Weights of a small contrastive audio-text model: text encoder norm rmsnorm, 26041 training examples.
Rows from block 3 of the text encoder of a small contrastive audio-text model, named by matrix and row number. Rows with one number belong to one neuron. Each number is 200 + 20 x the weight over its row's rms, rounded and kept within 0 to 999. All counts start at 0.
After each neuron's rows are labels from the 100 texts, of 14848, where the neuron reaches its highest value: "fires on" is the input token at the peak. Only what is clearly more common there than usual is listed. The data: short read English sentences (LibriTTS-R). In brackets: how many of the 100.
# fc1: MLP up (text_encoder.blocks.3.mlp.fc1.weight, 1536x384), inputs 110-164
# fc2: MLP down (text_encoder.blocks.3.mlp.fc2.weight, 384x1536, transposed), outputs 110-164

fc1.435,185,177,189,221,219,200,231,170,179,210,208,198,204,223,222,193,204,206,176,179,175,194,191,188,184,165,238,217,179,177,191,181,185,215,184,205,173,168,166,198,185,205,209,205,204,191,210,201,210,201,197,256,207,186,226
fc2.435,220,183,218,180,215,194,198,219,202,179,216,197,153,186,221,177,169,209,207,190,194,204,171,214,157,200,209,200,182,177,181,213,204,198,197,177,195,162,203,190,213,217,189,202,189,194,189,184,215,203,195,203,168,172,192
fires on: "o" (41); "a" (13)

fc1.651,189,197,185,189,231,247,194,196,213,215,163,209,223,212,200,187,175,191,225,197,195,222,228,177,201,233,171,231,201,186,199,213,216,192,210,179,192,190,194,174,200,179,183,190,189,195,175,233,195,204,233,190,230,208,197
fc2.651,220,183,203,193,205,205,195,188,215,207,206,214,226,176,215,228,181,215,221,193,194,161,197,220,199,197,219,220,175,198,239,197,190,186,205,191,221,204,216,177,213,165,195,209,210,186,253,226,208,186,177,225,220,236,192
fires on: "m" (62)

fc1.25,195,185,227,201,193,182,199,246,219,197,201,202,188,215,185,191,200,188,177,225,194,209,216,182,153,188,194,174,172,194,181,194,206,214,202,210,196,202,168,203,169,182,205,196,176,150,228,218,191,200,250,197,177,178,211
fc2.25,175,242,206,218,205,207,212,193,166,180,228,160,201,163,177,188,186,206,212,215,193,190,193,197,187,167,202,194,219,158,178,190,192,209,199,214,200,219,229,211,217,274,228,202,209,222,233,224,179,184,201,190,226,209,204
fires on: "'" (82); "o" (14)

fc1.10,191,195,209,214,223,197,250,230,213,185,188,208,175,191,239,177,221,168,213,183,184,184,191,208,193,206,190,166,207,193,176,209,224,226,184,210,206,204,196,190,174,224,193,193,225,178,207,206,169,199,199,221,198,206,203
fc2.10,214,183,221,231,203,207,199,230,214,195,177,197,182,189,212,210,182,192,200,217,195,197,221,202,194,201,244,182,193,185,221,208,177,199,210,203,190,199,206,219,233,238,228,201,213,167,213,219,191,201,179,213,191,244,185
fires on: "s" (63); "c" (22)

fc1.232,193,224,231,204,224,198,197,215,212,189,196,188,197,172,188,219,244,197,241,204,191,168,218,179,195,185,197,217,194,196,224,192,230,187,207,182,187,218,226,169,192,174,192,200,171,185,182,168,175,207,228,202,199,147,200
fc2.232,202,198,192,181,179,212,246,204,198,213,212,206,205,218,201,206,228,238,244,203,183,191,193,203,181,206,241,195,178,193,179,213,211,177,230,206,217,154,183,171,207,202,193,222,225,211,241,156,219,184,209,200,219,177,197
fires on: "o" (13); "y" (7); "w" (7)

fc1.238,185,179,242,186,209,214,198,210,188,199,196,207,202,230,233,217,225,190,158,210,235,182,229,208,206,180,207,225,185,192,206,229,230,181,170,218,203,209,203,240,197,192,230,235,173,197,189,230,205,212,202,232,181,172,231
fc2.238,214,216,202,193,177,201,194,210,206,245,230,217,198,186,213,218,176,173,179,220,204,181,196,190,213,210,183,207,195,174,225,166,184,203,212,240,165,204,210,172,196,185,181,198,192,177,187,182,205,191,193,201,174,190,163
fires on: " " (87); "'" (13)

fc1.393,193,192,196,209,205,238,214,177,224,234,173,199,201,185,175,162,200,214,207,178,194,216,211,247,196,194,230,157,159,198,176,204,212,197,214,199,217,171,227,156,208,215,206,195,179,210,247,205,176,204,189,192,165,236,211
fc2.393,182,208,204,207,208,204,237,180,173,190,218,208,179,214,223,171,196,196,194,176,210,184,198,220,236,192,241,204,225,245,166,180,226,203,213,184,144,208,206,197,195,247,239,185,222,197,215,214,187,194,222,161,209,177,189
fires on: "f" (54); "p" (13); "c" (13); "w" (9)

fc1.287,182,208,200,237,225,195,189,169,204,207,196,191,199,200,221,207,219,230,208,191,199,199,208,225,205,189,192,192,204,203,204,195,229,199,211,180,188,217,142,218,200,242,168,174,170,180,179,181,163,201,158,187,192,201,238
fc2.287,217,172,205,208,210,214,184,187,200,255,176,202,213,181,219,268,195,245,204,168,204,185,195,207,203,197,225,209,153,188,207,225,233,193,213,198,198,224,204,168,186,187,177,223,212,180,240,223,209,174,171,225,193,217,184
fires on: "w" (47); "o" (26); "l" (22)

fc1.269,203,198,200,165,211,218,221,181,219,199,195,176,200,169,226,206,186,232,207,185,272,195,211,203,159,170,173,203,155,191,224,188,215,209,190,224,218,203,223,184,217,202,179,209,205,212,187,204,203,210,184,185,192,215,184
fc2.269,180,261,187,207,196,193,182,163,169,192,151,182,209,172,189,194,191,229,172,166,204,151,173,208,217,183,211,241,223,167,208,196,221,238,192,177,164,182,215,232,196,204,196,193,210,210,222,203,209,170,206,169,195,203,223
fires on: "s" (91)

fc1.263,196,208,172,205,188,212,230,182,234,176,186,227,171,226,193,170,193,182,220,243,227,209,207,197,185,207,186,149,178,230,211,229,226,180,173,221,226,209,192,175,188,192,212,208,215,185,208,212,174,219,228,187,171,217,219
fc2.263,178,185,204,202,192,213,200,185,164,217,143,153,191,198,174,202,183,222,196,174,204,194,206,216,209,227,203,218,156,197,206,236,198,210,208,194,181,189,197,213,211,208,225,214,214,196,175,189,197,209,172,201,204,180,201
fires on: "s" (33); "j" (9); "g" (7); "c" (7)

fc1.233,193,180,192,218,220,182,214,211,202,217,221,215,202,172,224,217,206,205,217,185,207,226,217,186,183,176,178,202,194,194,189,191,236,203,204,212,180,210,208,181,193,226,199,209,223,211,206,193,187,200,206,182,188,248,194
fc2.233,222,163,244,211,257,225,210,241,179,214,178,187,205,178,170,183,176,184,186,197,213,197,217,184,246,179,185,198,194,215,178,201,189,188,228,223,175,204,177,186,235,212,228,209,202,185,182,218,208,181,187,182,207,184,171
fires on: "f" (67); "o" (16)

fc1.142,166,240,169,196,210,186,216,200,208,229,130,245,178,214,195,193,238,213,219,196,186,207,216,197,202,231,200,170,211,175,202,205,202,189,191,193,222,167,179,241,185,182,232,205,168,207,181,192,194,213,213,160,211,174,207
fc2.142,228,218,194,197,207,190,232,212,145,217,224,212,187,190,185,199,220,196,214,189,182,182,190,174,213,190,201,219,191,229,168,225,195,184,210,163,164,183,185,219,223,246,198,170,171,166,163,217,183,186,193,191,195,191,215
fires on: " " (87)

fc1.213,217,159,168,199,166,195,236,166,176,200,194,218,226,209,199,258,233,206,228,222,188,221,222,204,226,202,202,210,153,209,177,218,204,186,186,175,161,222,214,226,226,232,204,207,192,168,218,212,217,169,233,193,207,164,232
fc2.213,226,192,231,210,193,220,209,209,222,225,215,211,182,200,204,216,186,223,211,162,198,237,208,180,187,174,212,190,209,188,225,217,204,142,194,192,217,198,200,203,210,197,165,207,210,175,210,217,165,189,151,237,169,222,194
fires on: "f" (86)

fc1.389,206,187,217,196,209,218,206,215,236,213,197,194,183,222,185,195,204,196,223,196,206,224,256,207,191,174,212,202,181,193,207,218,208,204,208,161,234,204,188,225,183,196,204,204,213,206,196,221,149,216,192,201,195,158,211
fc2.389,176,206,212,226,186,191,239,205,196,211,219,181,197,196,228,238,159,175,204,190,166,221,184,236,165,232,147,223,184,179,169,195,220,203,198,188,229,183,178,212,251,242,191,188,203,213,207,229,221,204,152,211,162,174,222
fires on: "m" (62); "n" (38)

fc1.588,206,189,174,198,186,202,209,220,225,225,190,200,198,190,223,182,207,172,221,177,200,187,189,191,203,193,190,231,223,225,207,206,203,213,201,194,200,208,169,181,179,196,204,221,187,193,200,228,215,184,220,199,233,180,205
fc2.588,175,222,210,223,212,215,169,187,213,181,231,190,204,234,188,185,215,220,190,179,169,235,221,229,204,199,190,215,188,211,182,212,193,198,204,196,200,206,230,229,207,184,185,192,239,181,223,181,198,199,209,210,207,159,181
fires on: "l" (98)

fc1.627,215,198,155,183,222,214,209,247,221,217,201,200,217,230,221,177,200,199,200,207,187,211,206,213,206,244,192,203,195,207,184,167,211,225,181,208,162,172,233,202,208,211,207,198,228,215,215,198,168,181,200,194,191,181,193
fc2.627,210,222,166,224,211,169,194,176,157,206,170,194,201,162,238,217,194,246,172,195,188,216,210,206,207,232,220,208,196,185,198,194,188,189,183,247,186,175,197,160,181,255,192,205,212,199,214,178,204,213,198,209,212,220,194
fires on: "'" (60)

fc1.665,237,163,206,171,207,189,194,210,193,224,210,232,207,195,222,222,226,208,199,227,176,198,233,173,223,202,187,168,169,172,208,177,206,224,210,174,222,170,198,169,206,204,234,196,202,236,236,196,186,196,203,175,156,198,206
fc2.665,199,210,178,192,197,203,193,181,207,178,206,213,183,174,197,228,207,216,200,215,163,238,196,217,196,190,200,206,192,200,199,193,181,216,217,171,192,218,195,186,225,196,202,169,178,209,203,205,176,252,223,205,185,176,209
fires on: "d" (37); "g" (18)

fc1.722,221,183,205,181,168,210,205,169,173,185,238,222,196,201,224,182,206,214,221,219,190,193,171,225,224,220,221,172,177,192,233,164,179,209,194,158,203,212,176,204,206,188,194,202,202,208,225,202,206,209,176,186,204,194,202
fc2.722,231,193,219,189,215,166,202,209,205,210,243,207,199,186,184,236,221,168,194,174,202,199,184,224,201,208,191,211,175,228,212,214,183,212,180,167,243,204,241,176,209,181,199,199,257,231,202,178,202,178,239,218,182,251,193
fires on: "d" (36)

fc1.325,196,177,216,215,224,195,220,188,217,164,178,200,172,205,155,188,192,219,194,227,214,198,205,208,183,215,212,196,210,175,219,247,219,192,209,165,204,175,169,175,172,203,190,211,172,197,193,185,172,235,177,197,182,217,191
fc2.325,219,227,180,194,219,173,217,237,184,188,189,204,186,199,199,185,196,204,178,208,177,187,197,184,191,204,220,203,213,169,234,188,185,167,190,142,218,146,215,195,192,198,213,213,192,202,189,224,202,169,155,188,239,176,242
fires on: " " (59); "j" (38)

fc1.603,215,208,215,184,212,191,214,212,188,196,178,208,191,201,207,195,216,181,162,203,172,209,212,190,199,237,212,157,213,230,154,200,174,181,171,188,206,162,210,209,232,191,224,222,206,194,198,207,202,207,238,226,190,154,199
fc2.603,200,196,166,200,186,246,182,202,185,207,196,207,227,187,201,189,170,205,226,229,185,193,198,200,204,201,206,192,190,258,215,200,206,168,171,190,185,212,216,217,186,195,212,200,231,218,209,215,239,201,198,205,186,168,182
fires on: "f" (86); "v" (8)

fc1.327,192,186,202,207,197,206,198,203,240,196,229,225,179,195,203,199,211,201,218,211,155,216,235,179,216,207,208,184,193,224,217,229,178,214,159,178,193,174,198,217,186,154,204,208,207,138,207,249,187,181,224,166,201,178,222
fc2.327,202,198,196,210,206,182,206,199,221,216,203,214,219,208,151,199,208,184,233,162,194,235,191,198,201,187,203,190,205,203,177,215,226,183,216,206,193,216,212,190,195,197,182,211,181,176,178,246,151,189,185,201,226,184,180
fires on: "'" (100)

fc1.676,190,183,200,213,193,183,204,186,146,198,175,186,258,199,185,196,189,226,193,200,227,186,197,197,207,224,210,195,187,177,178,211,202,232,185,215,253,177,210,218,186,173,214,187,223,224,223,197,208,179,208,189,160,200,189
fc2.676,224,156,221,180,163,203,211,200,190,207,171,184,181,195,205,231,195,197,207,156,198,213,206,230,169,212,200,197,207,186,197,198,219,196,205,207,204,186,171,203,238,218,203,235,181,209,210,159,212,216,196,206,188,205,198
fires on: "r" (83); "l" (12)

fc1.209,180,190,182,176,207,209,210,188,207,196,186,216,197,176,211,228,186,187,191,214,215,178,231,182,184,182,167,219,196,231,233,199,221,165,177,233,182,220,189,195,171,210,204,205,188,218,195,181,212,189,242,200,187,199,191
fc2.209,198,181,205,192,211,224,175,219,155,229,201,210,211,192,179,213,223,233,195,191,160,218,202,188,210,225,238,160,177,221,224,226,188,200,225,160,228,202,200,239,197,205,159,230,208,188,199,234,195,216,206,233,197,203,206
fires on: "d" (46); "g" (19)

fc1.503,243,217,208,198,174,178,210,213,182,210,205,169,200,229,248,203,211,171,198,195,201,192,199,196,188,211,234,199,246,205,168,178,193,208,196,205,181,215,204,218,226,228,195,225,193,213,269,216,204,196,201,221,189,173,195
fc2.503,199,206,205,205,196,185,200,196,217,237,174,192,207,198,162,199,203,188,190,233,195,192,187,202,224,241,219,200,217,210,185,172,193,214,191,214,212,184,170,216,214,216,195,193,197,165,196,216,188,227,221,212,204,207,176
fires on: "d" (22); "y" (19); "l" (7)

fc1.223,195,205,217,225,230,218,195,197,195,185,229,219,168,188,218,177,218,196,165,210,205,188,224,203,208,219,179,210,200,191,196,234,223,206,223,205,227,196,187,220,218,177,208,184,218,178,186,225,224,206,224,188,157,200,215
fc2.223,221,211,258,203,177,172,195,197,232,226,193,217,189,205,209,215,195,206,207,168,181,200,212,198,180,212,176,206,216,168,209,218,211,212,197,175,232,204,202,180,191,172,201,202,196,197,223,217,227,193,192,217,192,209,199
fires on: "w" (64); "'" (8)

fc1.285,178,204,190,186,223,173,199,225,196,202,213,193,205,184,211,171,202,210,192,198,213,201,225,179,182,196,159,197,211,184,191,184,203,187,171,185,211,180,220,200,193,178,189,189,205,194,217,224,215,215,226,188,201,201,223
fc2.285,254,201,199,179,193,208,176,204,185,230,197,192,198,212,219,193,215,184,239,199,158,209,206,224,181,201,217,202,168,203,228,206,224,210,211,196,187,186,207,196,210,182,211,197,223,184,245,204,182,227,197,180,167,190,165
fires on: "l" (50); "s" (21); "o" (21); "c" (8)

fc1.438,182,208,155,207,191,206,185,187,208,175,227,179,196,222,216,217,231,212,183,209,207,189,161,177,216,142,167,194,178,223,212,184,221,172,191,199,176,206,205,187,162,220,232,225,204,180,195,211,198,216,196,184,192,197,185
fc2.438,220,200,190,209,167,197,204,188,180,173,205,237,227,222,190,197,178,198,215,242,159,208,197,181,186,194,231,184,168,202,186,184,205,207,195,238,172,183,204,252,223,185,235,184,204,221,195,202,190,176,212,223,217,196,208
fires on: "o" (40); "w" (34); "l" (22)

fc1.72,192,224,203,214,192,235,235,163,227,203,143,217,191,227,219,175,239,208,195,180,204,189,191,206,187,219,186,182,205,213,207,190,173,249,225,206,226,204,222,179,224,190,191,215,223,189,211,179,223,209,185,192,214,190,190
fc2.72,207,174,196,213,183,195,189,196,205,229,165,206,169,186,178,195,201,174,197,205,205,180,231,207,236,199,197,205,203,204,230,189,199,227,213,193,210,214,195,206,182,202,194,171,192,265,170,203,208,205,214,223,174,236,208
fires on: "w" (31); "d" (18); "l" (16); "o" (16)

fc1.734,216,222,162,213,213,218,216,218,239,178,204,173,171,211,189,207,216,190,215,185,175,191,196,218,193,194,178,182,222,190,173,203,230,202,161,208,227,208,188,212,173,204,169,228,208,190,222,189,207,206,219,180,202,203,207
fc2.734,202,223,190,229,205,159,187,180,187,179,185,183,190,169,190,198,201,212,173,226,199,205,201,193,207,193,192,191,185,187,241,232,202,212,206,206,187,229,168,199,206,245,223,182,139,188,202,215,233,199,220,172,203,208,171
fires on: "s" (34); "l" (23); "c" (20)

fc1.640,205,196,221,174,217,187,225,178,207,206,169,220,205,227,217,189,237,189,188,208,214,200,160,226,184,168,188,177,196,190,231,221,199,237,188,194,182,191,181,192,192,198,204,200,177,197,188,182,191,196,201,218,171,207,205
fc2.640,180,195,179,224,201,195,218,188,189,186,192,222,217,209,239,179,190,183,218,172,179,176,244,178,191,200,185,210,241,195,216,203,207,172,183,160,195,211,207,224,217,206,202,209,177,177,202,168,249,193,189,202,186,187,186
fires on: "i" (100)

fc1.141,233,195,173,145,224,186,213,186,231,238,185,194,206,205,229,206,218,203,209,224,207,226,200,134,202,208,213,219,200,212,186,201,232,184,174,184,220,194,179,213,197,202,222,208,189,203,213,173,216,225,229,217,218,219,200
fc2.141,231,199,197,170,206,222,222,184,211,146,237,195,219,202,180,207,211,213,211,189,206,187,168,203,213,214,197,187,206,184,208,195,199,183,201,202,192,223,182,212,191,180,190,169,227,191,171,222,185,190,191,199,198,189,232
fires on: "o" (24); "w" (21); "d" (16); "r" (12)

fc1.356,209,194,235,183,202,207,192,163,189,194,210,192,218,193,194,153,164,182,196,216,238,193,217,201,197,199,211,164,188,176,195,195,190,176,197,160,222,190,231,207,195,231,197,199,191,161,211,186,195,182,193,205,212,210,210
fc2.356,223,202,220,197,165,189,225,190,168,192,198,227,204,211,211,210,186,216,200,192,180,173,222,212,198,193,201,199,205,211,232,207,196,240,194,179,194,207,172,217,207,219,190,234,204,199,197,174,183,167,178,178,192,183,225
fires on: "'" (40); "w" (27); "l" (8)

fc1.486,179,205,211,173,207,207,190,189,207,207,236,192,197,220,175,172,182,191,216,205,209,187,224,196,196,191,200,182,187,207,214,218,216,188,190,177,216,214,207,184,166,148,200,187,217,171,232,221,200,154,214,206,204,228,223
fc2.486,207,188,194,217,196,163,231,257,223,215,185,200,229,162,209,224,202,194,208,222,192,201,188,191,241,182,210,231,216,213,223,223,219,203,162,211,211,153,194,156,237,228,196,246,185,206,211,192,212,212,207,182,212,190,196
fires on: "m" (46); "o" (14); "g" (10); "d" (10)

fc1.532,232,204,236,194,196,226,225,159,213,170,194,215,215,169,209,192,221,182,190,208,163,199,212,174,179,195,231,195,223,214,207,211,229,177,190,199,188,176,209,216,163,205,207,218,191,213,206,212,193,218,190,190,194,172,197
fc2.532,218,222,235,157,230,210,162,180,202,177,179,199,184,199,175,192,202,230,213,192,196,241,211,213,191,180,205,206,196,183,211,218,206,194,190,223,220,207,233,191,232,210,194,201,185,194,200,204,214,210,213,199,141,245,202
fires on: "'" (100)

fc1.64,217,177,191,218,172,208,211,184,221,224,193,239,215,195,183,188,223,219,190,177,185,200,199,219,219,217,197,193,211,193,151,197,187,179,194,170,157,213,173,203,189,188,212,204,149,204,211,204,196,228,205,204,195,210,180
fc2.64,208,188,189,165,198,219,193,210,241,195,205,194,193,227,232,174,231,173,146,194,224,193,268,187,201,211,217,147,184,215,206,202,206,190,172,173,168,171,194,201,180,184,160,205,182,192,217,205,161,227,190,199,193,178,258
fires on: "i" (99)

fc1.683,186,209,194,209,202,198,224,204,224,167,173,206,221,201,189,202,210,202,160,208,217,223,201,167,202,187,230,185,181,184,197,187,152,213,191,207,165,200,219,217,189,228,148,206,166,188,197,196,170,212,191,237,199,234,202
fc2.683,208,233,230,205,203,192,193,196,210,188,193,182,215,184,240,195,233,208,207,168,214,199,192,235,236,195,201,212,192,199,229,212,202,167,171,212,206,186,227,218,184,215,191,218,208,177,163,147,215,193,229,195,203,221,190
fires on: "d" (82)

fc1.454,193,194,166,191,227,184,215,179,222,169,230,207,183,217,214,200,211,221,212,184,188,177,189,218,162,176,205,212,219,214,236,188,164,218,214,190,210,163,210,164,211,194,197,169,208,172,198,187,177,164,196,204,179,245,178
fc2.454,254,208,179,205,174,192,164,219,174,215,202,193,179,224,211,187,219,185,178,225,204,226,175,205,213,221,207,203,208,165,210,194,174,231,185,167,180,196,241,179,199,207,217,222,180,234,169,190,210,159,199,186,197,189,202
fires on: "d" (85)

fc1.288,193,163,161,194,220,191,249,188,178,195,222,207,221,215,186,227,218,199,216,201,208,159,228,205,172,201,195,195,198,184,175,205,179,192,220,221,177,181,197,222,209,164,199,237,180,219,218,183,189,169,172,186,191,249,233
fc2.288,204,198,177,189,176,197,169,207,171,206,201,198,192,180,191,240,180,192,206,238,230,217,198,229,202,209,203,160,201,218,187,216,181,166,201,182,183,224,230,198,175,248,172,173,226,235,199,196,178,181,177,227,173,188,208
fires on: "m" (40); "y" (12); "d" (10); "j" (7)

fc1.312,183,160,188,199,176,206,210,183,180,218,205,178,197,230,213,186,226,211,174,230,196,195,201,188,193,213,214,235,211,180,185,193,217,201,202,184,201,181,223,208,194,208,203,140,189,183,206,190,223,208,153,206,164,205,234
fc2.312,199,204,216,242,185,196,180,167,164,206,191,159,204,206,181,181,227,200,214,169,188,196,169,218,170,204,182,227,199,186,170,214,179,173,223,193,229,232,188,236,202,208,224,195,203,215,166,229,188,215,190,230,166,243,207
fires on: " " (98)

fc1.678,206,179,186,208,195,223,173,180,210,154,157,180,192,209,196,204,221,203,158,209,212,190,227,198,200,216,199,170,227,204,229,204,206,199,221,227,197,185,187,194,183,201,178,203,174,204,192,233,207,166,216,189,195,212,180
fc2.678,165,160,218,170,172,199,201,183,203,211,206,192,197,213,226,186,209,193,212,208,206,199,207,220,215,162,204,202,208,240,210,193,228,218,207,236,196,176,210,172,167,220,193,218,205,206,190,196,195,221,213,177,186,217,204
fires on: "l" (89); "w" (11)

fc1.470,203,234,248,186,211,205,188,187,188,180,218,193,191,202,175,189,222,184,197,195,229,228,200,200,220,194,242,180,187,214,201,247,182,231,196,214,202,173,219,188,181,216,215,205,179,170,209,213,211,213,187,222,210,217,192
fc2.470,201,233,190,176,201,187,221,195,181,219,189,224,190,199,220,205,162,204,180,183,199,235,187,178,197,201,221,210,202,160,209,174,232,203,191,219,222,191,203,192,171,228,187,197,206,186,178,220,162,166,212,219,236,199,189
fires on: " " (85); "'" (9)

fc1.687,192,186,202,179,183,193,207,183,150,223,210,193,192,226,209,217,226,178,196,195,241,190,188,231,199,229,209,163,172,188,201,167,219,218,244,206,200,206,210,224,218,205,178,180,196,189,191,222,189,181,194,170,177,197,218
fc2.687,176,233,185,179,229,176,198,231,201,218,207,188,213,184,203,201,244,161,209,204,209,203,181,192,226,195,206,213,195,186,156,180,204,194,226,231,235,193,164,199,205,211,185,247,204,178,166,208,189,215,198,193,194,177,174
fires on: " " (91)

fc1.314,200,163,202,176,198,219,206,174,179,206,214,201,172,174,195,193,211,185,241,201,213,224,178,195,175,204,154,203,224,180,216,218,219,169,195,199,157,209,147,176,211,215,186,221,200,197,164,191,152,194,184,231,189,225,200
fc2.314,200,192,223,227,207,181,150,198,184,169,180,207,208,185,201,208,200,209,204,205,165,191,197,225,209,184,236,201,171,242,183,200,195,190,207,215,218,197,197,186,202,163,212,228,221,173,213,164,218,226,193,242,198,203,206
fires on: "l" (28); "w" (19); "r" (11); "<end>" (10)

fc1.36,200,179,179,190,223,231,193,229,199,187,202,222,190,191,193,226,223,178,224,194,168,193,249,235,194,159,206,151,193,222,171,221,228,169,188,165,188,177,188,217,215,177,240,228,188,185,213,193,221,168,232,223,180,204,198
fc2.36,176,191,242,204,217,200,224,223,213,192,184,185,218,201,262,201,234,228,219,216,213,161,155,196,205,202,165,219,196,206,184,202,216,180,201,187,222,209,216,217,187,206,219,200,174,210,253,177,206,221,241,214,207,179,184
fires on: "m" (37); "y" (16); "o" (16); "r" (12)

fc1.576,166,208,197,189,210,190,196,191,192,236,209,208,215,192,214,237,216,212,185,211,218,205,234,165,192,199,208,170,225,203,162,226,209,226,201,183,204,251,183,235,179,194,179,198,207,167,175,176,185,207,184,206,232,161,223
fc2.576,220,180,208,188,226,192,226,195,226,207,239,203,203,228,194,202,214,195,166,229,208,200,226,182,206,216,174,181,174,195,193,214,220,228,184,174,169,182,161,216,187,201,182,219,194,224,204,237,182,216,231,203,185,173,235
fires on: "o" (65); "l" (23); "w" (8)

fc1.612,210,197,230,208,223,225,230,197,181,192,185,210,184,214,170,163,188,178,232,215,203,148,251,204,180,179,206,214,191,172,164,160,183,175,189,221,174,194,215,211,230,179,175,213,231,184,201,184,209,204,189,182,181,214,173
fc2.612,215,208,201,209,201,199,181,204,172,181,191,184,164,203,164,190,206,194,147,176,172,214,197,217,206,214,198,196,202,187,247,209,181,198,217,224,199,254,209,203,193,193,197,182,186,199,186,200,222,194,198,178,181,195,212
fires on: "d" (43); "<end>" (14); "s" (10); "g" (9)

fc1.412,166,163,184,170,244,210,235,201,180,229,229,227,206,195,234,204,180,196,201,224,225,188,181,214,189,187,217,199,181,175,209,182,206,187,182,218,177,198,218,204,217,211,220,205,204,174,214,213,199,203,205,203,208,230,164
fc2.412,188,190,212,226,189,222,221,201,232,212,257,224,217,204,205,191,178,233,216,191,205,195,185,195,185,157,213,210,202,207,210,165,165,181,209,217,210,174,185,182,156,192,203,174,168,187,218,230,209,170,175,214,214,189,206
fires on: "o" (43); "r" (19); "w" (17)

fc1.230,199,211,220,198,239,194,190,222,184,203,219,209,182,185,171,215,214,178,241,236,212,205,232,217,187,228,178,167,173,190,217,181,201,219,208,217,216,209,172,211,207,180,218,199,215,214,198,213,189,209,230,214,160,186,232
fc2.230,175,229,197,184,185,206,175,205,209,223,224,170,204,232,187,201,176,208,227,181,231,191,196,188,213,214,200,226,180,178,191,188,191,139,214,219,234,200,193,230,193,220,189,160,172,159,225,230,202,183,213,190,227,224,190
fires on: " " (86); "'" (7)

fc1.581,174,194,180,196,188,192,230,192,201,203,216,201,170,177,195,237,210,184,189,168,225,213,230,213,240,195,204,193,185,202,208,209,219,206,170,187,189,196,184,202,196,216,198,196,206,242,236,171,189,208,188,238,212,232,226
fc2.581,180,210,201,184,191,217,165,236,244,167,197,186,181,208,180,209,205,203,208,160,228,185,182,198,200,216,211,206,168,175,225,181,200,223,200,177,235,246,194,187,214,201,220,209,190,207,229,219,211,181,138,176,185,197,191
fires on: "r" (87); "c" (7)

fc1.411,251,214,168,203,213,201,187,215,224,195,214,215,185,221,185,197,200,221,169,241,227,201,215,183,204,197,209,214,210,212,224,191,222,200,206,214,178,213,215,186,189,202,204,209,193,203,216,192,209,238,179,195,195,193,207
fc2.411,218,211,173,191,178,200,191,216,179,247,193,224,195,229,168,233,194,169,212,234,162,165,198,178,201,195,181,190,181,191,176,213,203,200,204,182,213,197,223,183,171,195,196,220,193,185,203,206,163,239,187,239,204,182,215
fires on: "f" (52); "h" (30); "c" (14)

fc1.514,213,182,207,224,219,180,236,228,216,218,216,203,203,190,167,175,214,197,203,218,203,225,186,197,208,225,220,189,199,210,177,195,204,175,215,205,182,182,236,241,181,231,215,175,201,203,212,224,191,218,199,235,132,218,211
fc2.514,214,210,191,188,208,175,177,180,215,211,195,177,180,211,167,194,207,203,197,200,233,195,189,192,201,210,207,184,189,200,248,214,199,186,210,215,212,189,183,204,220,185,172,263,217,202,206,192,218,260,186,189,213,161,175
fires on: "'" (29); "h" (12); "w" (7)

fc1.586,192,171,175,215,218,227,197,209,244,191,176,191,188,200,250,172,196,218,184,198,173,182,202,202,187,189,224,197,197,228,204,215,224,214,202,188,210,194,209,195,202,198,205,218,203,187,215,226,201,191,209,211,194,186,240
fc2.586,188,219,181,218,186,206,191,184,166,192,199,207,193,177,158,222,164,189,182,199,211,180,216,185,195,177,206,233,192,177,201,154,187,216,196,239,242,166,209,237,205,192,242,168,223,187,229,187,190,185,218,197,211,199,203
fires on: "m" (100)